{
  "model": "self-supervised image encoder",
  "dataset": "photos with spoken descriptions (Open Images, Localized Narratives)",
  "train_examples": 50862,
  "image_size": 48,
  "crop_scale_min": 0.3,
  "horizontal_flip": true,
  "color_jitter": 0.4,
  "method": "simclr",
  "arch": "poolformer",
  "norm": "layernorm",
  "norm_position": "pre",
  "hidden_act": "gelu",
  "mlp_ratio": 4,
  "parallel_block": false,
  "dropout": 0.05,
  "inner_norm": false,
  "drop_path": 0.05,
  "patch_size": [2, 2],
  "depths": [2, 2, 2, 2],
  "widths": [64, 128, 256, 512],
  "projector_hidden": 1024,
  "projector_out": 256,
  "projector_hidden_layers": 1,
  "temperature": 0.2,
  "init": "trunc_normal_002",
  "residual_init": "zero_last",
  "optimizer": "adam_atan2",
  "learning_rate": 0.0014,
  "beta1": 0.9,
  "beta2": 0.98,
  "max_steps": 6400,
  "batch_size": 256,
  "epochs": 32.2,
  "lr_schedule": "cosine",
  "final_lr_fraction": 0.01,
  "warmup_steps": 120,
  "weight_decay": 0.1
}
Rows from block 4, named by matrix and row number. Rows with one number belong to one neuron. Each number is 500 + 40 x the weight over its row's rms, rounded and kept within 0 to 999. All counts start at 0. Numbers have three digits each. After the name is the row's rms in percent of the matrix's.
# fc1: MLP up (model.blocks.4.mlp.fc1.weight, 1024x256), inputs 185-221
# fc2: MLP down (model.blocks.4.mlp.fc2.weight, 256x1024, transposed), outputs 185-221
fc1.536 094:443393505457513539466521531510503541552470472467553536562554492473540545538458453489531451555499494549475530512
fc1.537 121:543502522466468518452437466397506536558467532500499529536503582497535417548558535495495558523482455434486475480
fc1.538 096:556483512547445479495474469451544494507516487511528494487510545526487443335517470432486524479510496461495512507
fc1.539 090:485475468480417515494497474465572543526468491497546506607546596474534503432504454440497488510488500522455518501
fc1.540 099:461426501493458555477501463455549503547490453437577553546508533508534489475478440467485448501516475476474492428
fc1.541 091:486467477535438504450528500456535510495473479476597534527577566476528467500505481484518420501526481474423493472
fc1.542 095:454410455483439542457509487443560492538443505440590540555526548480534467491481455459486416483515477507443489458
fc1.543 105:479435517505426540472463472443567515543468472453581513554531554495533505436468447472476464491557467486470528437
fc1.544 101:483441539482413536480446445464583503565493448454562495526507536450482455412468452464499499471529453464484520474
fc1.545 095:466443475528446515439497464484522501526469480441562516539546540506530513497482456491509495489574481521465490461
fc1.546 108:443474478534452508461509451448571505486472462472520557498488580520510476418486448385480489491573544459475484486
fc1.547 106:464467462482450506473482413401518484519461511471523522521498556543529482502536479473477472474500521476449451489
fc1.548 092:518505515453463572486499468490593562495488421483509507519565500435514479515544480511502468470575562460525494496
fc1.549 110:451436491484481544504438489492519593560519492444531505548514507487507507534514418500515467488512535524435453408
fc1.550 113:478415482472471523459479472448528525547468465452568534543572550471585493478483446460499480491553480504449504466
fc1.551 103:465393509490458529493524509491617530533485477455519495524503527496528540512497497471477478548527503529473521461
fc1.552 113:454536481477434563496411437488585463478468496484527506467484526454518407473417451489482396474503523466499452472
fc1.553 097:473445507499441501460496471472559487526464425476603552527521550504545465491471458474496483496541492486446511445
fc1.554 089:436444523492486591463492490455568529515508462499546521571502569515522478456509469448525510508506477457472538453
fc1.555 095:439480527460467540461468437460596528490440509496562539564562613502515431517557483485461446524483518454511461473
fc1.556 097:478419514474439541471485450463575492537466476456585524566528544495505499461541465444479479483547466485455512428
fc1.557 092:402477441556482495498538480516518512456455495488534539506483537509499505521478475510517492486524561460378479458
fc1.558 122:559484549436499490431430477405504588592466506514497528533624529525535390531578538480489511556499459482516467560
fc1.559 091:492416494521422503485538485405594513538453487460548502551508616485513483443517508366494486510516527532466505448
fc1.560 095:508418491491479535471512520455546556548489428459554503532533521464571491448504488473531474475554490486491516498
fc1.561 112:512532465493402534467485435408596511501457502499509511548538630505530402425570488384488491540483539468467477451
fc1.562 128:520454498518454496446494438345556495547471504505521535518503623544516433502566481398461511475538532485495464510
fc1.563 101:441447478488440566498488460450574534533475469457557522583527576494523477466461403448513481489527526530464518474
fc1.564 110:535472462519502463444465445458484455582479486428536490500572504558498465484536497498454494434553514486468474499
fc1.565 092:480495551502453546488490521455544505478515487497562560580472551472562477516524444437523482536522423430493496365
fc1.566 083:503451494503523492480548499498499523554483502509639522525557473598554512524498482479526452548507447511491525495
fc1.567 100:492410536488487583495440473466499496587497458474525493568437491474525505536568495478497476515516463419482482358
fc1.568 090:464412510472460578465491480418591532568481450473565537592512569500533482494504466450514467498543519497450491510
fc1.569 100:458421498468475519446514457481569532515472482461567510537558535466578482464494444476515422501532498489458484423
fc1.570 096:461482465520476543455500497456514497519489489457539531532518507538539491511462493468545495477533508499425502489
fc1.571 099:424456468473476555469492451468570542523485463479546512578502572479496481437462411443505488477521510499438502422
fc1.572 104:448490457485493520506509491533521548494465490441512515520567489496454509413485387524523443472492582549421448466
fc1.573 100:493468473468426517481507513414620500526455500469509525525504584481510484419497463418452456525500481529472516467
fc1.574 093:478427487529369506472505504437553462526468476489570518524442564508505512422456442440523543520503460525468540464
fc1.575 098:480511454527494496443518499491541568484456492499540516519588539535585471499562491481500465492493560461467499502
fc1.576 103:438542465478430550484521494422570511482469500471521511585514581506515446436531433415487480557542510461496445413
fc1.577 094:479416546498467608514454462451615574577491443469527504559465555461550542506536526455498504536514494460480489482
fc1.578 088:417464532503381528482498494483558495487482466471564525508518575484506517426421440430534494500488525537464528468
fc1.579 085:456486476519430572489504409450556543497485471500562512547497547522544487483426452504499405490531506465447466493
fc1.580 086:435457494478470534460488456461592524493445495470546538542536582487529476447468442450493415480522509480472487454
fc1.581 102:421486461476449539470452414461554516531448509481544533533489551467532439478456464534491386459526527440450464494
fc1.582 102:486454477483441581444512502515567499533494465452553476547529538472564530492436472474567389501520489538467507448
fc1.583 093:497472423511439508418507475454541527490464481451594517531533544490567458500488479493516428472564517464463446451
fc1.584 106:451522499455532566526476514509503569529510504499506489524616494488536498393515452506535444439479620476474462495
fc1.585 107:460470512489490515473521507485598530492491447486516531549536537523476505486537460443510510559516502504473515468
fc1.586 098:475517508483493555503516519495517462465510489463523556525466496472514517417452400446527546461502517513440531417
fc1.587 090:500441430492509483464533540556493517489438511435551519540566504446506555529501487486493464524500545586471501492
fc1.588 094:393503510511484599467523475468541600498512462504547506561473548480535482508459473493542388516492522499483444541
fc1.589 095:399463500535418528468564458470531498502458509495538559528440587554497516503417446449503500523540482466403510478
fc1.590 102:562380540536481489480461497428506531576522483507564494529517533481532470524542521477524513508498424439498545471
fc1.591 106:536442483529434497523465461447597486572543495482524498561452585444510480400524515399478494516517528524508500476
fc1.592 104:464440468466471545456500472482551508520488455470577553535533535526545500452472400462496480490532537521448492460
fc1.593 102:444448479504459509440492461441532552520468484455590550537529546517544508463459459497484405508540504493450503476
fc1.594 086:428493501511465515491507413457598541478523484510569471576483526513511443484512440433508458507498506446494494457
fc1.595 113:438456481521442522481521473467541520474496468469582533534519534511497500486439455483506500494552530515453514485
fc1.596 098:422446518531462546504500478431548465536513464487574517537469554548548490488455434429497478511524410482484543461
fc1.597 090:470396453532457560491475442466554563575502444507544504566525536469506466460538451499518478523521547464487530499
fc1.598 103:484439520475461521453478465432529490532450492461598529533522580506545483486498467446484481491524448520466509437
fc1.599 094:502438501498458525469493476422555527543455472431578536568547573503534491485518440460499478490542504502430513455
fc1.600 095:587489428497423484426525556448524513495413499494544529539580532525556470532509511470458518549569482501464508524
fc1.601 111:479423471546516476514574532522494471516505516507549525496464467541525573418377473515535504494492454556434516530
fc1.602 099:438470485517485511453505470471513485528499452454570512530557510548544523509438443472469435512552461491498491465
fc1.603 093:469408507488437561442502460431538534536468448463576538564545536483507495521490435470493483510539450467466473430
fc1.604 095:441423460516440509483538481491557486504453470487568537491445534494514533509500474488489486491532505444396449451
fc1.605 103:427411517514470547508546499349527547515490476473544513562467591534523524457489467418542514531530498533458483508
fc1.606 083:458452487490429511465477452467520522492479503440565490541553545507570435512484460489523402462514503501468462438
fc1.607 100:506434530475474543469455481475577563577481472476538530598510554457554480525552497503513486539533454448489514431
fc1.608 114:485377558491496566527425467450521510581495502439516481522427524479508523509548486504501482479498433468445498428
fc1.609 105:499338530502471536504506511429504525598498486431519506561466532492529547569455524498510494502519420505460534493
fc1.610 096:458449486511388575474517470484580522489485463463566509519474532471553520488465451487533398495542455494490492434
fc1.611 109:514473516437434532503520503439563542502476518498518517598535620472501476395525489405474501523495491528480501464
fc1.612 108:515473463494385520489478448462594512488467517488532513556525629457477439412520477381488514502508542515484514461
fc1.613 101:464425449564426505469506482392538479499486490494528514522487592545534501478529486393504496461553514505447471500
fc1.614 106:566435480523452527467515469462535439508459508486520517541455552508556513511558519383477562503499396454479535390
fc1.615 095:464476493495425564483495458462568513503490494459550502572519564491524469469483403438498476514501519476496472393
fc1.616 083:423501479485477539477512495469557493491500495497549541501545545511535485435454375454538453474512541512470502452
fc1.617 124:558498502490436532491439476458599494555502421451514486525500548467571480435558510462534527456547467475497519435
fc1.618 090:504510531542421522528429420468617461494539508536490491474441586451495434419520514507452543480514428438497503527
fc1.619 104:462457521467497531519480506484470526564512527475492493532414515493485577493465514499533572461484504500483535486
fc1.620 104:523495439522442495521536459524541474474512476496519502497466490441499508417493443438514428465516544515467503406
fc1.621 097:492488459422464503409510489441508517494462463411571549506546509514597513507483475464504453463588467475489487443
fc1.622 099:475448479493484535441494486424503563565488481486543542583531560525559489494507487481538480514521487483477494481
fc1.623 089:473432462517394484480549456524613463513489483491552513506487522516509492456462437456468480518503498498480523510
fc1.624 106:459448460487504556479436495518490539556496514450532513544502497450508509554502446521509452508494515553428456428
fc1.625 096:418389521481446591466509476485605595549451441437555535583502559470540509497498492459520428504537528520500475488
fc1.626 095:446475515500500557471475474428585530531474466477607518573555551489565479517508433463511456500534508487460453466
fc1.627 098:418458486506480526498514509528556509514464493507506515497557501495497490448454395488515367528490545542449430483
fc1.628 098:485424490485450502486440509470536463547487479383577504509497525477550509473423475471509490434523500510441526471
fc1.629 097:490485510459469623499402484416567527563487484430507503554476517460534475487547488466482441507522481441463449473
fc1.630 121:516510476508420502488436409444528493516492490484529523518525596479532442434505483460528543460528514465490494508
fc1.631 102:552414535516502510495452454403556565556480513500513467519567562511542434508574490429484515510488476446509535490
fc1.632 089:530471470483466552469464480441571538570476471460542513551556547474558493402512454453504518476558534527487494487
fc1.633 113:528479457506538489465468453468537537539484443504505503490577484538541468475546493495474474428572529429489490558
fc1.634 098:469479506473421549479503491480603547522476483482567519543543561508555478436511413424507463497514500495469481448
fc1.635 096:480455462466485524429528516451526479514479443421571528537499506512538521529449497502482429523557445489448508444
fc1.636 094:512424479534434480466534476528545479498449478494564518525524553497556504486567517471467481501493490438448478425
fc1.637 095:402424515504507516459503478472487526541487537496515579520475515545478484565512488504493543487488494513451456505
fc1.638 100:543382494530481506485584510496554478540535481519521530579468526562538571475521510399524481529509421525482595478
fc1.639 101:391474533536433526549486399462599471510496509517521499545453572555469465480471442416461449517511512442469456464
fc1.640 101:443457486482461516475508463479529523557469468417590550548523532501549510475463438471503439478541463505451521461
fc1.641 099:478461488481443524444491480440564503527462480444603522544523568474550496466465464424530470497539458507471529470
fc1.642 099:570458484552477491514544523505520440486513493511532504487416530513519563440524523408499572487506379457456575436
fc1.643 102:522449513457437526501499509468586482523473505471507506525496573451512503419530485365503492518494502548473487450
fc1.644 103:562497481531452507482435400480537492531498478499533499519557516481510404385533453481466484447507545497490503475
fc1.645 111:554430496518437488490523503468544462522492482512528490519461563496527532512576525366495570493504383471493559367
fc1.646 094:480514465497476551485509469447537562485498463481560545552606541547561455406528444480507471467523543485463489473
fc1.647 090:434445511507493608524532511472561572511494452447531493579512540464547539496435490484525411499517490517484547521
fc1.648 093:453439511505466554504513459462575580559510439501531512593516543503491513457580453432492469543511557518486459414
fc1.649 101:497458462475426565475494442437586508508450474455533523565510597483503476457501454429453474526520517486462498428
fc1.650 108:546425483510502492488425512452493469580490487438539486468500500515531529504513506509502551479533439477460518493
fc1.651 100:486414460490415515431507467461526482504470474462572521542521542484569521467506439463483479495558475488459483462
fc1.652 104:481423507537431523495513416433553470503476525506521513505451571507535478497536507425456479503477462453447480468
fc1.653 103:420540509478471571492461402465537562487486500476550540514479571495540431485479472491514414483526535413471444482
fc1.654 106:408418536482520537479458496489596603544462459480519535570564556544493473503540476452496467538532563533473463518
fc1.655 097:486409465536441477515545465507573460517532482518532500529496506554547562447506463412493468526493460465497544419
fc1.656 101:544469459539470510456554508488509513516475459501593528554554494482561520549554505486503474547542514539474470492
fc1.657 111:508498442517441518461497489456582535531482498514519518558555615497498450389573446378492517533496625533464459502
fc1.658 115:434462529544467511475491482479527515508505469465564517506497541522513520485455459485473497461542500485483499494
fc1.659 100:470491509494473548482446411488583551561494460488533504515548540461499421433512447505512475450529572478493454519
fc1.660 104:507464485526432545476491455493622546490503489503519510524536566461536506478536457450508530518488552493467505469
fc1.661 092:443419485500418507460499466443546548510449476454559565529519561501544469472467442448481474493551485489423487470
fc1.662 096:536484454544519474442548515522506474474489490486566547496528522544527494527537516447514526512482505483435499443
fc1.663 096:415431538460456595475473462439587592532479489464531513611537596526557471523550498442481490502542491440508483497
fc1.664 108:507463460521396507468522443444565458491473515485522484538514617536532478435478523399492470509486502532465517508
fc1.665 098:521482514495483580520472484511536494513480443464537473511515488410545530438499460508503461530505481516500504411
fc1.666 090:468437499436462523405513505465513476527460479395578514530496489478533528539433511510479435521522448527480469455
fc1.667 093:401481505507460505496534515501531511512485460518589542502502518506515500509424445514497501530537501438476429517
fc1.668 090:399520529446475645458466469415562549515486486489572521582533572496564448506523449438517427541546467405500507428
fc1.669 095:384509562486513616504440500488529585572512480456533500549559505488526456492453427514507421498503566480514445529
fc1.670 108:584447441491369530453481430499552473510443490480554513517543530478557475505544493491487462507519476496456480447
fc1.671 096:446456544485486558466470439500548555549482487496564529555520552489515473518524460494497476541493474455481455440
fc1.672 095:466435456487496520463499468486512552512481512445559531578573534501478482505519455475544476492471562514465438446
fc1.673 095:467442513495483535459505484476578543537454452462588547559517522504524491467486437452514460499550496535447502458
fc1.674 104:475487468469414516470524480393548534489458504492530524584523603492499453440572483377500487541499575548472429443
fc1.675 108:531450433536411484473576529519568411493476502487511521508453534506501546492518496438498532482522405481447558410
fc1.676 106:505400535491495575514402501460524543561480493451518489575524521454501500480557451484519496493505516494449498501
fc1.677 106:435486512532387489509545432404545484490507475508579499529471579532503477472483461428478502532556461466475483465
fc1.678 108:512460464513498504470534512510556468501455479491504535496506475474501520496532481502486485504509487538446508472
fc1.679 106:480410428509453527427522476454526537534463494479563542564527562493542504509476472492501473495558502518452502458
fc1.680 102:436519493510466581524485477495544465480501514490522472504442525438511479440366424492523409505492496480474482445
fc1.681 097:466512514550455480490528523351510477487498524503569517514493617562542492454472486384541528506505445494467537486
fc1.682 099:458436469510466534458501470421526501525496457445567536556540540534569527468453405467488483477585460493484524449
fc1.683 103:493430438493467516412499502459516501544479449425593518547543507511554519513479481474472450509539459489491520454
fc2.536 103:465466493549505468536557518551495540490517441509516421503563492476457573515441477545528487486555576573493523546
fc2.537 157:444591454504487482522501453556562460412524480482574467380498463442449469447498506535504454504488511516504442470
fc2.538 149:479543500521499511518457452511516463535528505496361509542552525499412472423425488528461515454469467493512549486
fc2.539 089:444452506485485578494539538413527518546464474493501524590507562554504546454429434470500500502551476501426563544
fc2.540 060:577448427452445523465453496547555480536482509493482526503585508444544536590509540563514418541516481489530529501
fc2.541 072:536484476469452512476501506472570460478427455402468531487537555531534527440488472480444476479555500535416494494
fc2.542 058:538501519455390518481482475457584428523496528449459538495492627526569498399519502413461534501458498491493501428
fc2.543 060:547412471469440508492495425529585492552473536524484566527447531466569502457514489532527463491493482512469516509
fc2.544 074:536462499463507463467433450487519512587449525460390552469599521493449468463464514498473496477490532557448485568
fc2.545 075:510392444471543482466534492547526509609484511518472567562609465554478501511482458516504421523509568596495525569
fc2.546 087:412531502543503514480562469496518540474501465542438540509519500544480493504454494532489435502553523446458489539
fc2.547 115:434492534534516585507500478471503535521498504485479517504524467525547478499459514528498381498530542470441451550
fc2.548 107:587578518486499489495466507482465415490505541491562489442469453521517472507439460475474495494490418454564575452
fc2.549 099:484442456523497476499557553583516538475499473514463539519584537492440550490529455525542526542515599585434490518
fc2.550 054:497452486490471515521533544565511495507521498571515535563502512438502524538487471494533499579463510560503530451
fc2.551 109:574416493527479475511526473509521514622543447500466472591571503488446533455533528511493522427542518536498582505
fc2.552 136:549447513512442465528478425483561483516503471514463461534557538472435472465606531464481486519537552525472479496
fc2.553 072:475457478482475502507510483547535463528507511514318535480468530484461542552468450535498521538513521572487458463
fc2.554 068:519447473488480484507496453505571455514466393510461520452524503502450488516517509540476436528576540469483422522
fc2.555 102:460475519493471533471493483419552509512455513508500563513553567547516467517536469461508510551523493425467492515
fc2.556 057:574366486529484455470547486524536502560462449465430528518545493548479525501517507501472454528568540570435489544
fc2.557 096:487447493480527475449571518502506586465463521489480573522560541553511526468520530476526470502500534544441475520
fc2.558 140:441489439531539526551498441562532554452510447490503457465559468411531496454546543499524463459477615553486417510
fc2.559 085:487385511503468489496557524461516527558477501538436527573475552584472560447438491446486522523531484566446573567
fc2.560 083:508463507491452528516476474495606506510472418517514450488558541440523491479560498507476435513560529525504472525
fc2.561 136:472484522562445509506519468407523457495508482528523525519476558576450484432462510455454525501571458429449508502
fc2.562 131:376538546525471609508498465455536527479498467477517497533522525503521462501427483537493419524534504454473486510
fc2.563 066:517470485532461494471560531525509530515485457496441477551608491495480562480496505524499410525543518580491545567
fc2.564 127:449521495517498560506476458478485513550504459463486478546568474476476460523473412589482396476578582508474460511
fc2.565 079:588492433462434543440533479458524505531459469473512565575527553476487453429590491477450508463542509476393498439
fc2.566 126:486555511544483529539476439508507461472521509537324498514513531499418427458498483533460493480506544462513489481
fc2.567 112:495433531485445531566441470506535435611514467480486475566487498454477499507496433532479440528544520488460522455
fc2.568 071:563464458504489491535480438525555492562463413543452487516569505463472458510537464555466464479549556499485468536
fc2.569 067:497437529464478535478494512470559551572477502474461572583537538578496513480535497466465495535525457428494521465
fc2.570 098:495517438512502489452473424490518485510468470482457555513629492542501429531531448524448458512556596495460435478
fc2.571 068:532434503532448480554511428491559501555521445518485483525578542457439462448560499509501495470528547500454465518
fc2.572 105:492499438571498422470620526535485495423493471508543521478565506539438535479520485522507553499553560545433488488
fc2.573 090:474512549528481567493551517401545504532513459476525492517485550532485506422442505466511470488506443465455543520
fc2.574 101:454407509487503502446589537457515519507458516520475600540484550613526568495474492448486516565546455507421522494
fc2.575 108:504428455519477456435518452475531494510437487497368564469554549536441484502507499497459478507560562486421421534
fc2.576 132:481481511560501499512536491421472477537534467511447498565475499582436496469500502476461532502533462481464521469
fc2.577 093:514431564496463542571492492499535522628531478497462495612553539475446544492489536506503494465527484495496571526
fc2.578 092:432444544492488534472558516483538529472462502513476577542483560564509550485472485472498472547549506489415479510
fc2.579 067:469435552464506563504505497500520566524460503455441522531565505510531541492532515519528398508516547509433457536
fc2.580 078:465397497512472510517546503486580530537483466522514505509549563488505521443486474487535468562486510502478540546
fc2.581 101:487403548451486520514467484451551525558437516510458555519515552526537489480540495452492465576506502513435473552
fc2.582 076:536420557544483525555558483469543544603576447563485449529477504514550531430506544523529549477507446461522569526
fc2.583 078:572472486480475508502495464488574488546484498486477529519542554536559474397540452478456520457509523495438509487
fc2.584 130:480569508520461486545493464568524454365555567535456473462417516519546507480461504472477504496488461519546498453
fc2.585 126:570420469554490450510561497523501516571549445498422468575586496516443563460545542496487524450562524555488563493
fc2.586 121:562467481506570436474557568537424520541514559566501525530556480531467518531562503489556521549426507497517557479
fc2.587 128:449504507531524502511590588576461537439519514518455525526534516497465572504471471533547573506482507514470528482
fc2.588 111:444546508525490537507483451438536508482480467497394495579612528528447457437496450503462412447562587465473463515
fc2.589 117:405502556502521539506565510455477541429450544512541554550498561554504489515522531487501509518537523468444448506
fc2.590 107:473394540527558537499532543464482593626511478561466519587553519528511496532576516499537526544496510467531517542
fc2.591 115:494408482517484537499530511423522477576495462498480507574452534521450558419479464447464527523515468527419532515
fc2.592 053:497403459466473492386536560542534493538494518475460593525577492513610564522473514541559483536447513579431491473
fc2.593 066:511499566441473576482479487470542556539478567467495583530540590539572456485540490441512449529451509491481493462
fc2.594 084:470466516520501532518517457458532545529483455529415489543563523484502485527535497540514433496544552450465442548
fc2.595 091:558463481497477504546493423573579520547518510552416460507548520465518442460533480545498455466490558507537523550
fc2.596 084:460445459519446508510552426473536510512464497547481524524550516525503465506472478515474432542539555500459464538
fc2.597 092:519434492493485499558475468513544510616501489534388508527544508452453470475499475544509498522464524512469503541
fc2.598 061:510473457527474469423523501552511443494481496482433544466535483545534482535505460547467469517528504453438491466
fc2.599 057:549405470474385459454452434550553431547476515508504515518510529480544508547504476524454469495549509527443507519
fc2.600 124:551557493443492568465455462464519492483431556474361516512543546476460457467472511496458438481457497528512486517
fc2.601 097:499477516530545483489499555567483594486479476484552472513524411475511549458510545510509495473416570561489499604
fc2.602 084:557381479471445493459483450483573459586463460474496561518536519498550544503484484480474457485568491529454513494
fc2.603 084:582419465444426517471492481510539471612480519438486508538516520412533514546528526532520437504518489559474507480
fc2.604 089:512457485489501525437534498457511563467449544446502555529568553544560513460513488471507445460503530486412474503
fc2.605 091:419456548536528487552545526556490547511548461546477457523554473523460567505455464533512448553513565580492505576
fc2.606 078:508519473494426546461514485449556508453460500465423533487555581541555474393459478470482496470518538465416482467
fc2.607 083:539433505470477573564476497480525544623531479490474498579560533419526487498562496522556508496502523485492499481
fc2.608 129:514419508496510488541445481556528455614521491496533500504526437466494516535502411551501423540503558555456512485
fc2.609 104:470487521478491506539433473514490430532511548477463448523524471517456539539435396514489391531503525584496519513
fc2.610 104:481519512520442561556508470437554501520530453492497472547520592459501496399515499493532535432519484444496510474
fc2.611 122:492433536527453541527574555456483501531519493505545508581434525510482573478451521459525537529517427485448580499
fc2.612 114:513453544518432541547497455439562503524493464529530509579514560513482492435522479438496490509539502450467520486
fc2.613 095:418489503522544587551512455520504557486505506538393509509523456480516478500461483571512370506484559463447446545
fc2.614 127:536413437539445457458519491478509474516450460504462513484498505509475515519522547516439509521590521500421448518
fc2.615 076:572473475485468542478461481511531467563484441452496547535531510469506511499516474535467437467552512471448444468
fc2.616 093:506459462532438504470524453467564527516488424483464506519564575473498476500563510468524461499565566501450438508
fc2.617 135:471444532498439556551496476462565540570508454484471447609500574447464529446516515483491521481539518512466520501
fc2.618 120:535514456495514459435544549529449473492502547491590510452444429529554528576537476504522431549488494518493495490
fc2.619 116:419574527490526562488511521446511541437482448455423478494379508503503504471445589444489535493478439463539460501
fc2.620 111:548403489546498483500562476518513534551544461569473524565545489512472479468627526471520474531504515451464489485
fc2.621 073:528446520482509484474485462505515511612513442501512511523594493505579518490571515518498472410572524501478514482
fc2.622 085:463451482466517540497454478465521473607478471441480528495557504517489457547489409524489475537524538513463485485
fc2.623 091:471485465541482527514504478499510485537530480478429499558561475514508533438440470509490455460491513524427529509
fc2.624 129:487434458519530499501538496508512555558512481520456524581640559497430483449526431504535524506491621567450506485
fc2.625 082:443505514481512582544546498517509594522511454526427472609566503481433508495505472558518442459534547490536525554
fc2.626 073:524435470473464519425510462482572505571436436458487537536582553483441496483547475518446498530567531525465459473
fc2.627 126:399443475533509494508635550552487524464494457503456513533498487492437598508433507529546486494557535543434501509
fc2.628 079:576473461517468419548477426577521457490512529540396423460488463456467472496535514567499476464506549542508481548
fc2.629 096:523476559480449567549441453410511486576485482448455471576517527494477491484496509498461466430588471449485526477
fc2.630 130:486527523491464495513462436501532517490471528488496520516595581445478456467464520525509483428516549547470506545
fc2.631 117:526357516536534509499505491468487542642491460525441537576531478533511532529552505495492517491556524438481513557
fc2.632 082:446497487492468532503462434469582492551475413486484488480547532450456464443458509535453504451562508490468471508
fc2.633 129:423528530518472571507490471422541554502505441495404491582556553518466491442446478480467485487559531482504518520
fc2.634 072:509427502507483519463558501486539525587459481497482569576563518563479544473478489496498432471545504470441539533
fc2.635 076:512463485534461483505491463495523464507489451468456483506600496517555528494486481490512419449558554545436503530
fc2.636 110:503427446485473488433514484510533514474427506466418534494530552482473539480522510478438515535505512534404454463
fc2.637 099:396483538479521571516489490448452509539468536457447548569542511539485480558455425550517438535515527507449481481
fc2.638 137:553429489500509476468508495463531461529499530457424583592535545588465505447566495406471516504494478495436579442
fc2.639 097:503398521553510498533535471489515464606544474556455546511515515538439502450454526502499538510507450443469540541
fc2.640 067:599405477448460451517453452557535436599480524466455516465543499449503527554502462530518466514500509595488512499
fc2.641 063:491410494472451479466527528501529490521483509489533572562507580605553539475474463428529512508505487525448547477
fc2.642 146:512420479532515459476547515498496480504499573518449590490496515577482526454505518496513498478487471474395517479
fc2.643 097:489472534511457541516539557448525495488503459471521524528476553532474572433444525458526492495511435460454568505
fc2.644 145:471504503513550513558477465539483549535519497523369470584647484469453478445529464545498495459486585544498506524
fc2.645 137:536414455516455479455528496440507476507444512506458557499477520533462509555543531494440497574566474480424480523
fc2.646 087:510523446555425484478519469495583487426484435512444494479538551461464467490515497517502504541537565491480457513
fc2.647 097:465467542538467509538524471475537538587545439501419450577520517505454510494513499523491510468543509532504550548
fc2.648 088:508442450509480512510526469505524528585514456478451525599569522496455522514540479518496478464569564544435498467
fc2.649 080:485450564522489543534527498412512496568516445490537483540501537513498532427481493511494495437573478473459521508
fc2.650 104:471584503515432556536498479511521427409510469495448459487531500481439476526418425536485408529562546516521479447
fc2.651 058:549436512505461463489552457534552504540501540523523589524503508579630520429506484456511418527470489514482556456
fc2.652 133:426488515544478521472506428433514456487459512524432537450430513562446457518440525503426444515531475420466437529
fc2.653 121:473492503476501486462445431446538465518434543485457549470543528538460439458504458484440428487510551466425426511
fc2.654 115:525493497512468506519475443468535524564521414513446461559610524473455472483552505537480470467588555491512489540
fc2.655 101:532411469534484496493551482484537488519493492506445573550514525583499522444552464439505483462542516463391500463
fc2.656 089:514443534526538567533567548558451477519567543481469544499434457552509540507382460472536482533438442532468506452
fc2.657 131:472487487538456463485542480449533478498505471529483525529534548551408500448466490481475519529544503504429507516
fc2.658 096:593422460481450446504465404521563444560494515535414445517508495479465468454568482498437495510492544527520521505
fc2.659 101:524438537473519495535476478498526548608493513542403556594605532512467471476549533510490554512494533509494526554
fc2.660 136:527393521544521508549509480494501540630539472549396501588543502504489539458525542506514529426509495485479545540
fc2.661 060:509472540447474551460491480522516523500460567499487537526510568517545495506464443452526429523453518529490502426
fc2.662 135:538476466453466498438506505458523499483433521469374552532568581517434496475511483465452510563498527538445496486
fc2.663 100:490513526491427560531475449497569529515495437488488481585600539470463484473497464515490435455595564508506504501
fc2.664 112:466468505543439534511486385456542497501481510525446515498500555494494461510484532524471414461539517473444465530
fc2.665 111:523417472556548470528577535480441498603554457515518526552522461521445557468551482528527566469544485482438560491
fc2.666 084:507452509533499500511538497494490539556553479506504491549537521517516553465490467478549516422513524513475522488
fc2.667 101:565447515481486529537462451502539527564489554543423489559525541465506470457544530501504490473465530510523549544
fc2.668 087:482520524486451585528450475426567515543486452452556512533521575452536451454528461500497492494547511477472511439
fc2.669 129:484528469507508489552508511527503412487529483469388456452505458467403550442426437536521457455499530526459492518
fc2.670 112:535493429479478473415502511465497481479434534438450569488551539536526512454501467466456507452518509544366484475
fc2.671 106:522470519468428595526457481464544530563509465450494488593529564442574506480502481497542490460542530484477513480
fc2.672 101:517441456460461510438470444473532536519457536464450561561548591542515450438534447449511519482503578557421455483
fc2.673 051:581427493432491494464521514505532489536444515454476593535599477553526520524560538465501404566488465504454494464
fc2.674 116:503460509548440480494568520445493483518518489514542517550488551533474536484469524462498531543548474520448527486
fc2.675 127:556440456494490477443536495461509474494485589505489579474478537571510526471552542483508478467501427472406504478
fc2.676 123:536399501499498476559466476526519459598502462502502481505565481452459537524514459555517470503550562557456512521
fc2.677 099:488477522542491488512567498422484519481495535568484535535517551552507473478485558511510523505510482452455519536
fc2.678 112:527497499554509520462610568476492545490519509519464539530523525529516566450521561487564519472495424457457592497
fc2.679 067:505396519474456500458590528494536521543487522504481580613502578570500591546500530468513500539521427529473575485
fc2.680 123:504420513518545513549529504483483505586538430476453452528527441454438545482544521528525477488520515514460473517
fc2.681 107:474556481498456509441521499492473490417426547503472571518568554555494474532472492525460475540558547479437448489
fc2.682 059:535423466473523460462501496544510537550518514517531594532596489523508491529529490553531448486509540533495510492
fc2.683 071:520485502476450512499456459474567453559527506452566490496489519510591527437476500490506462457557479486516552461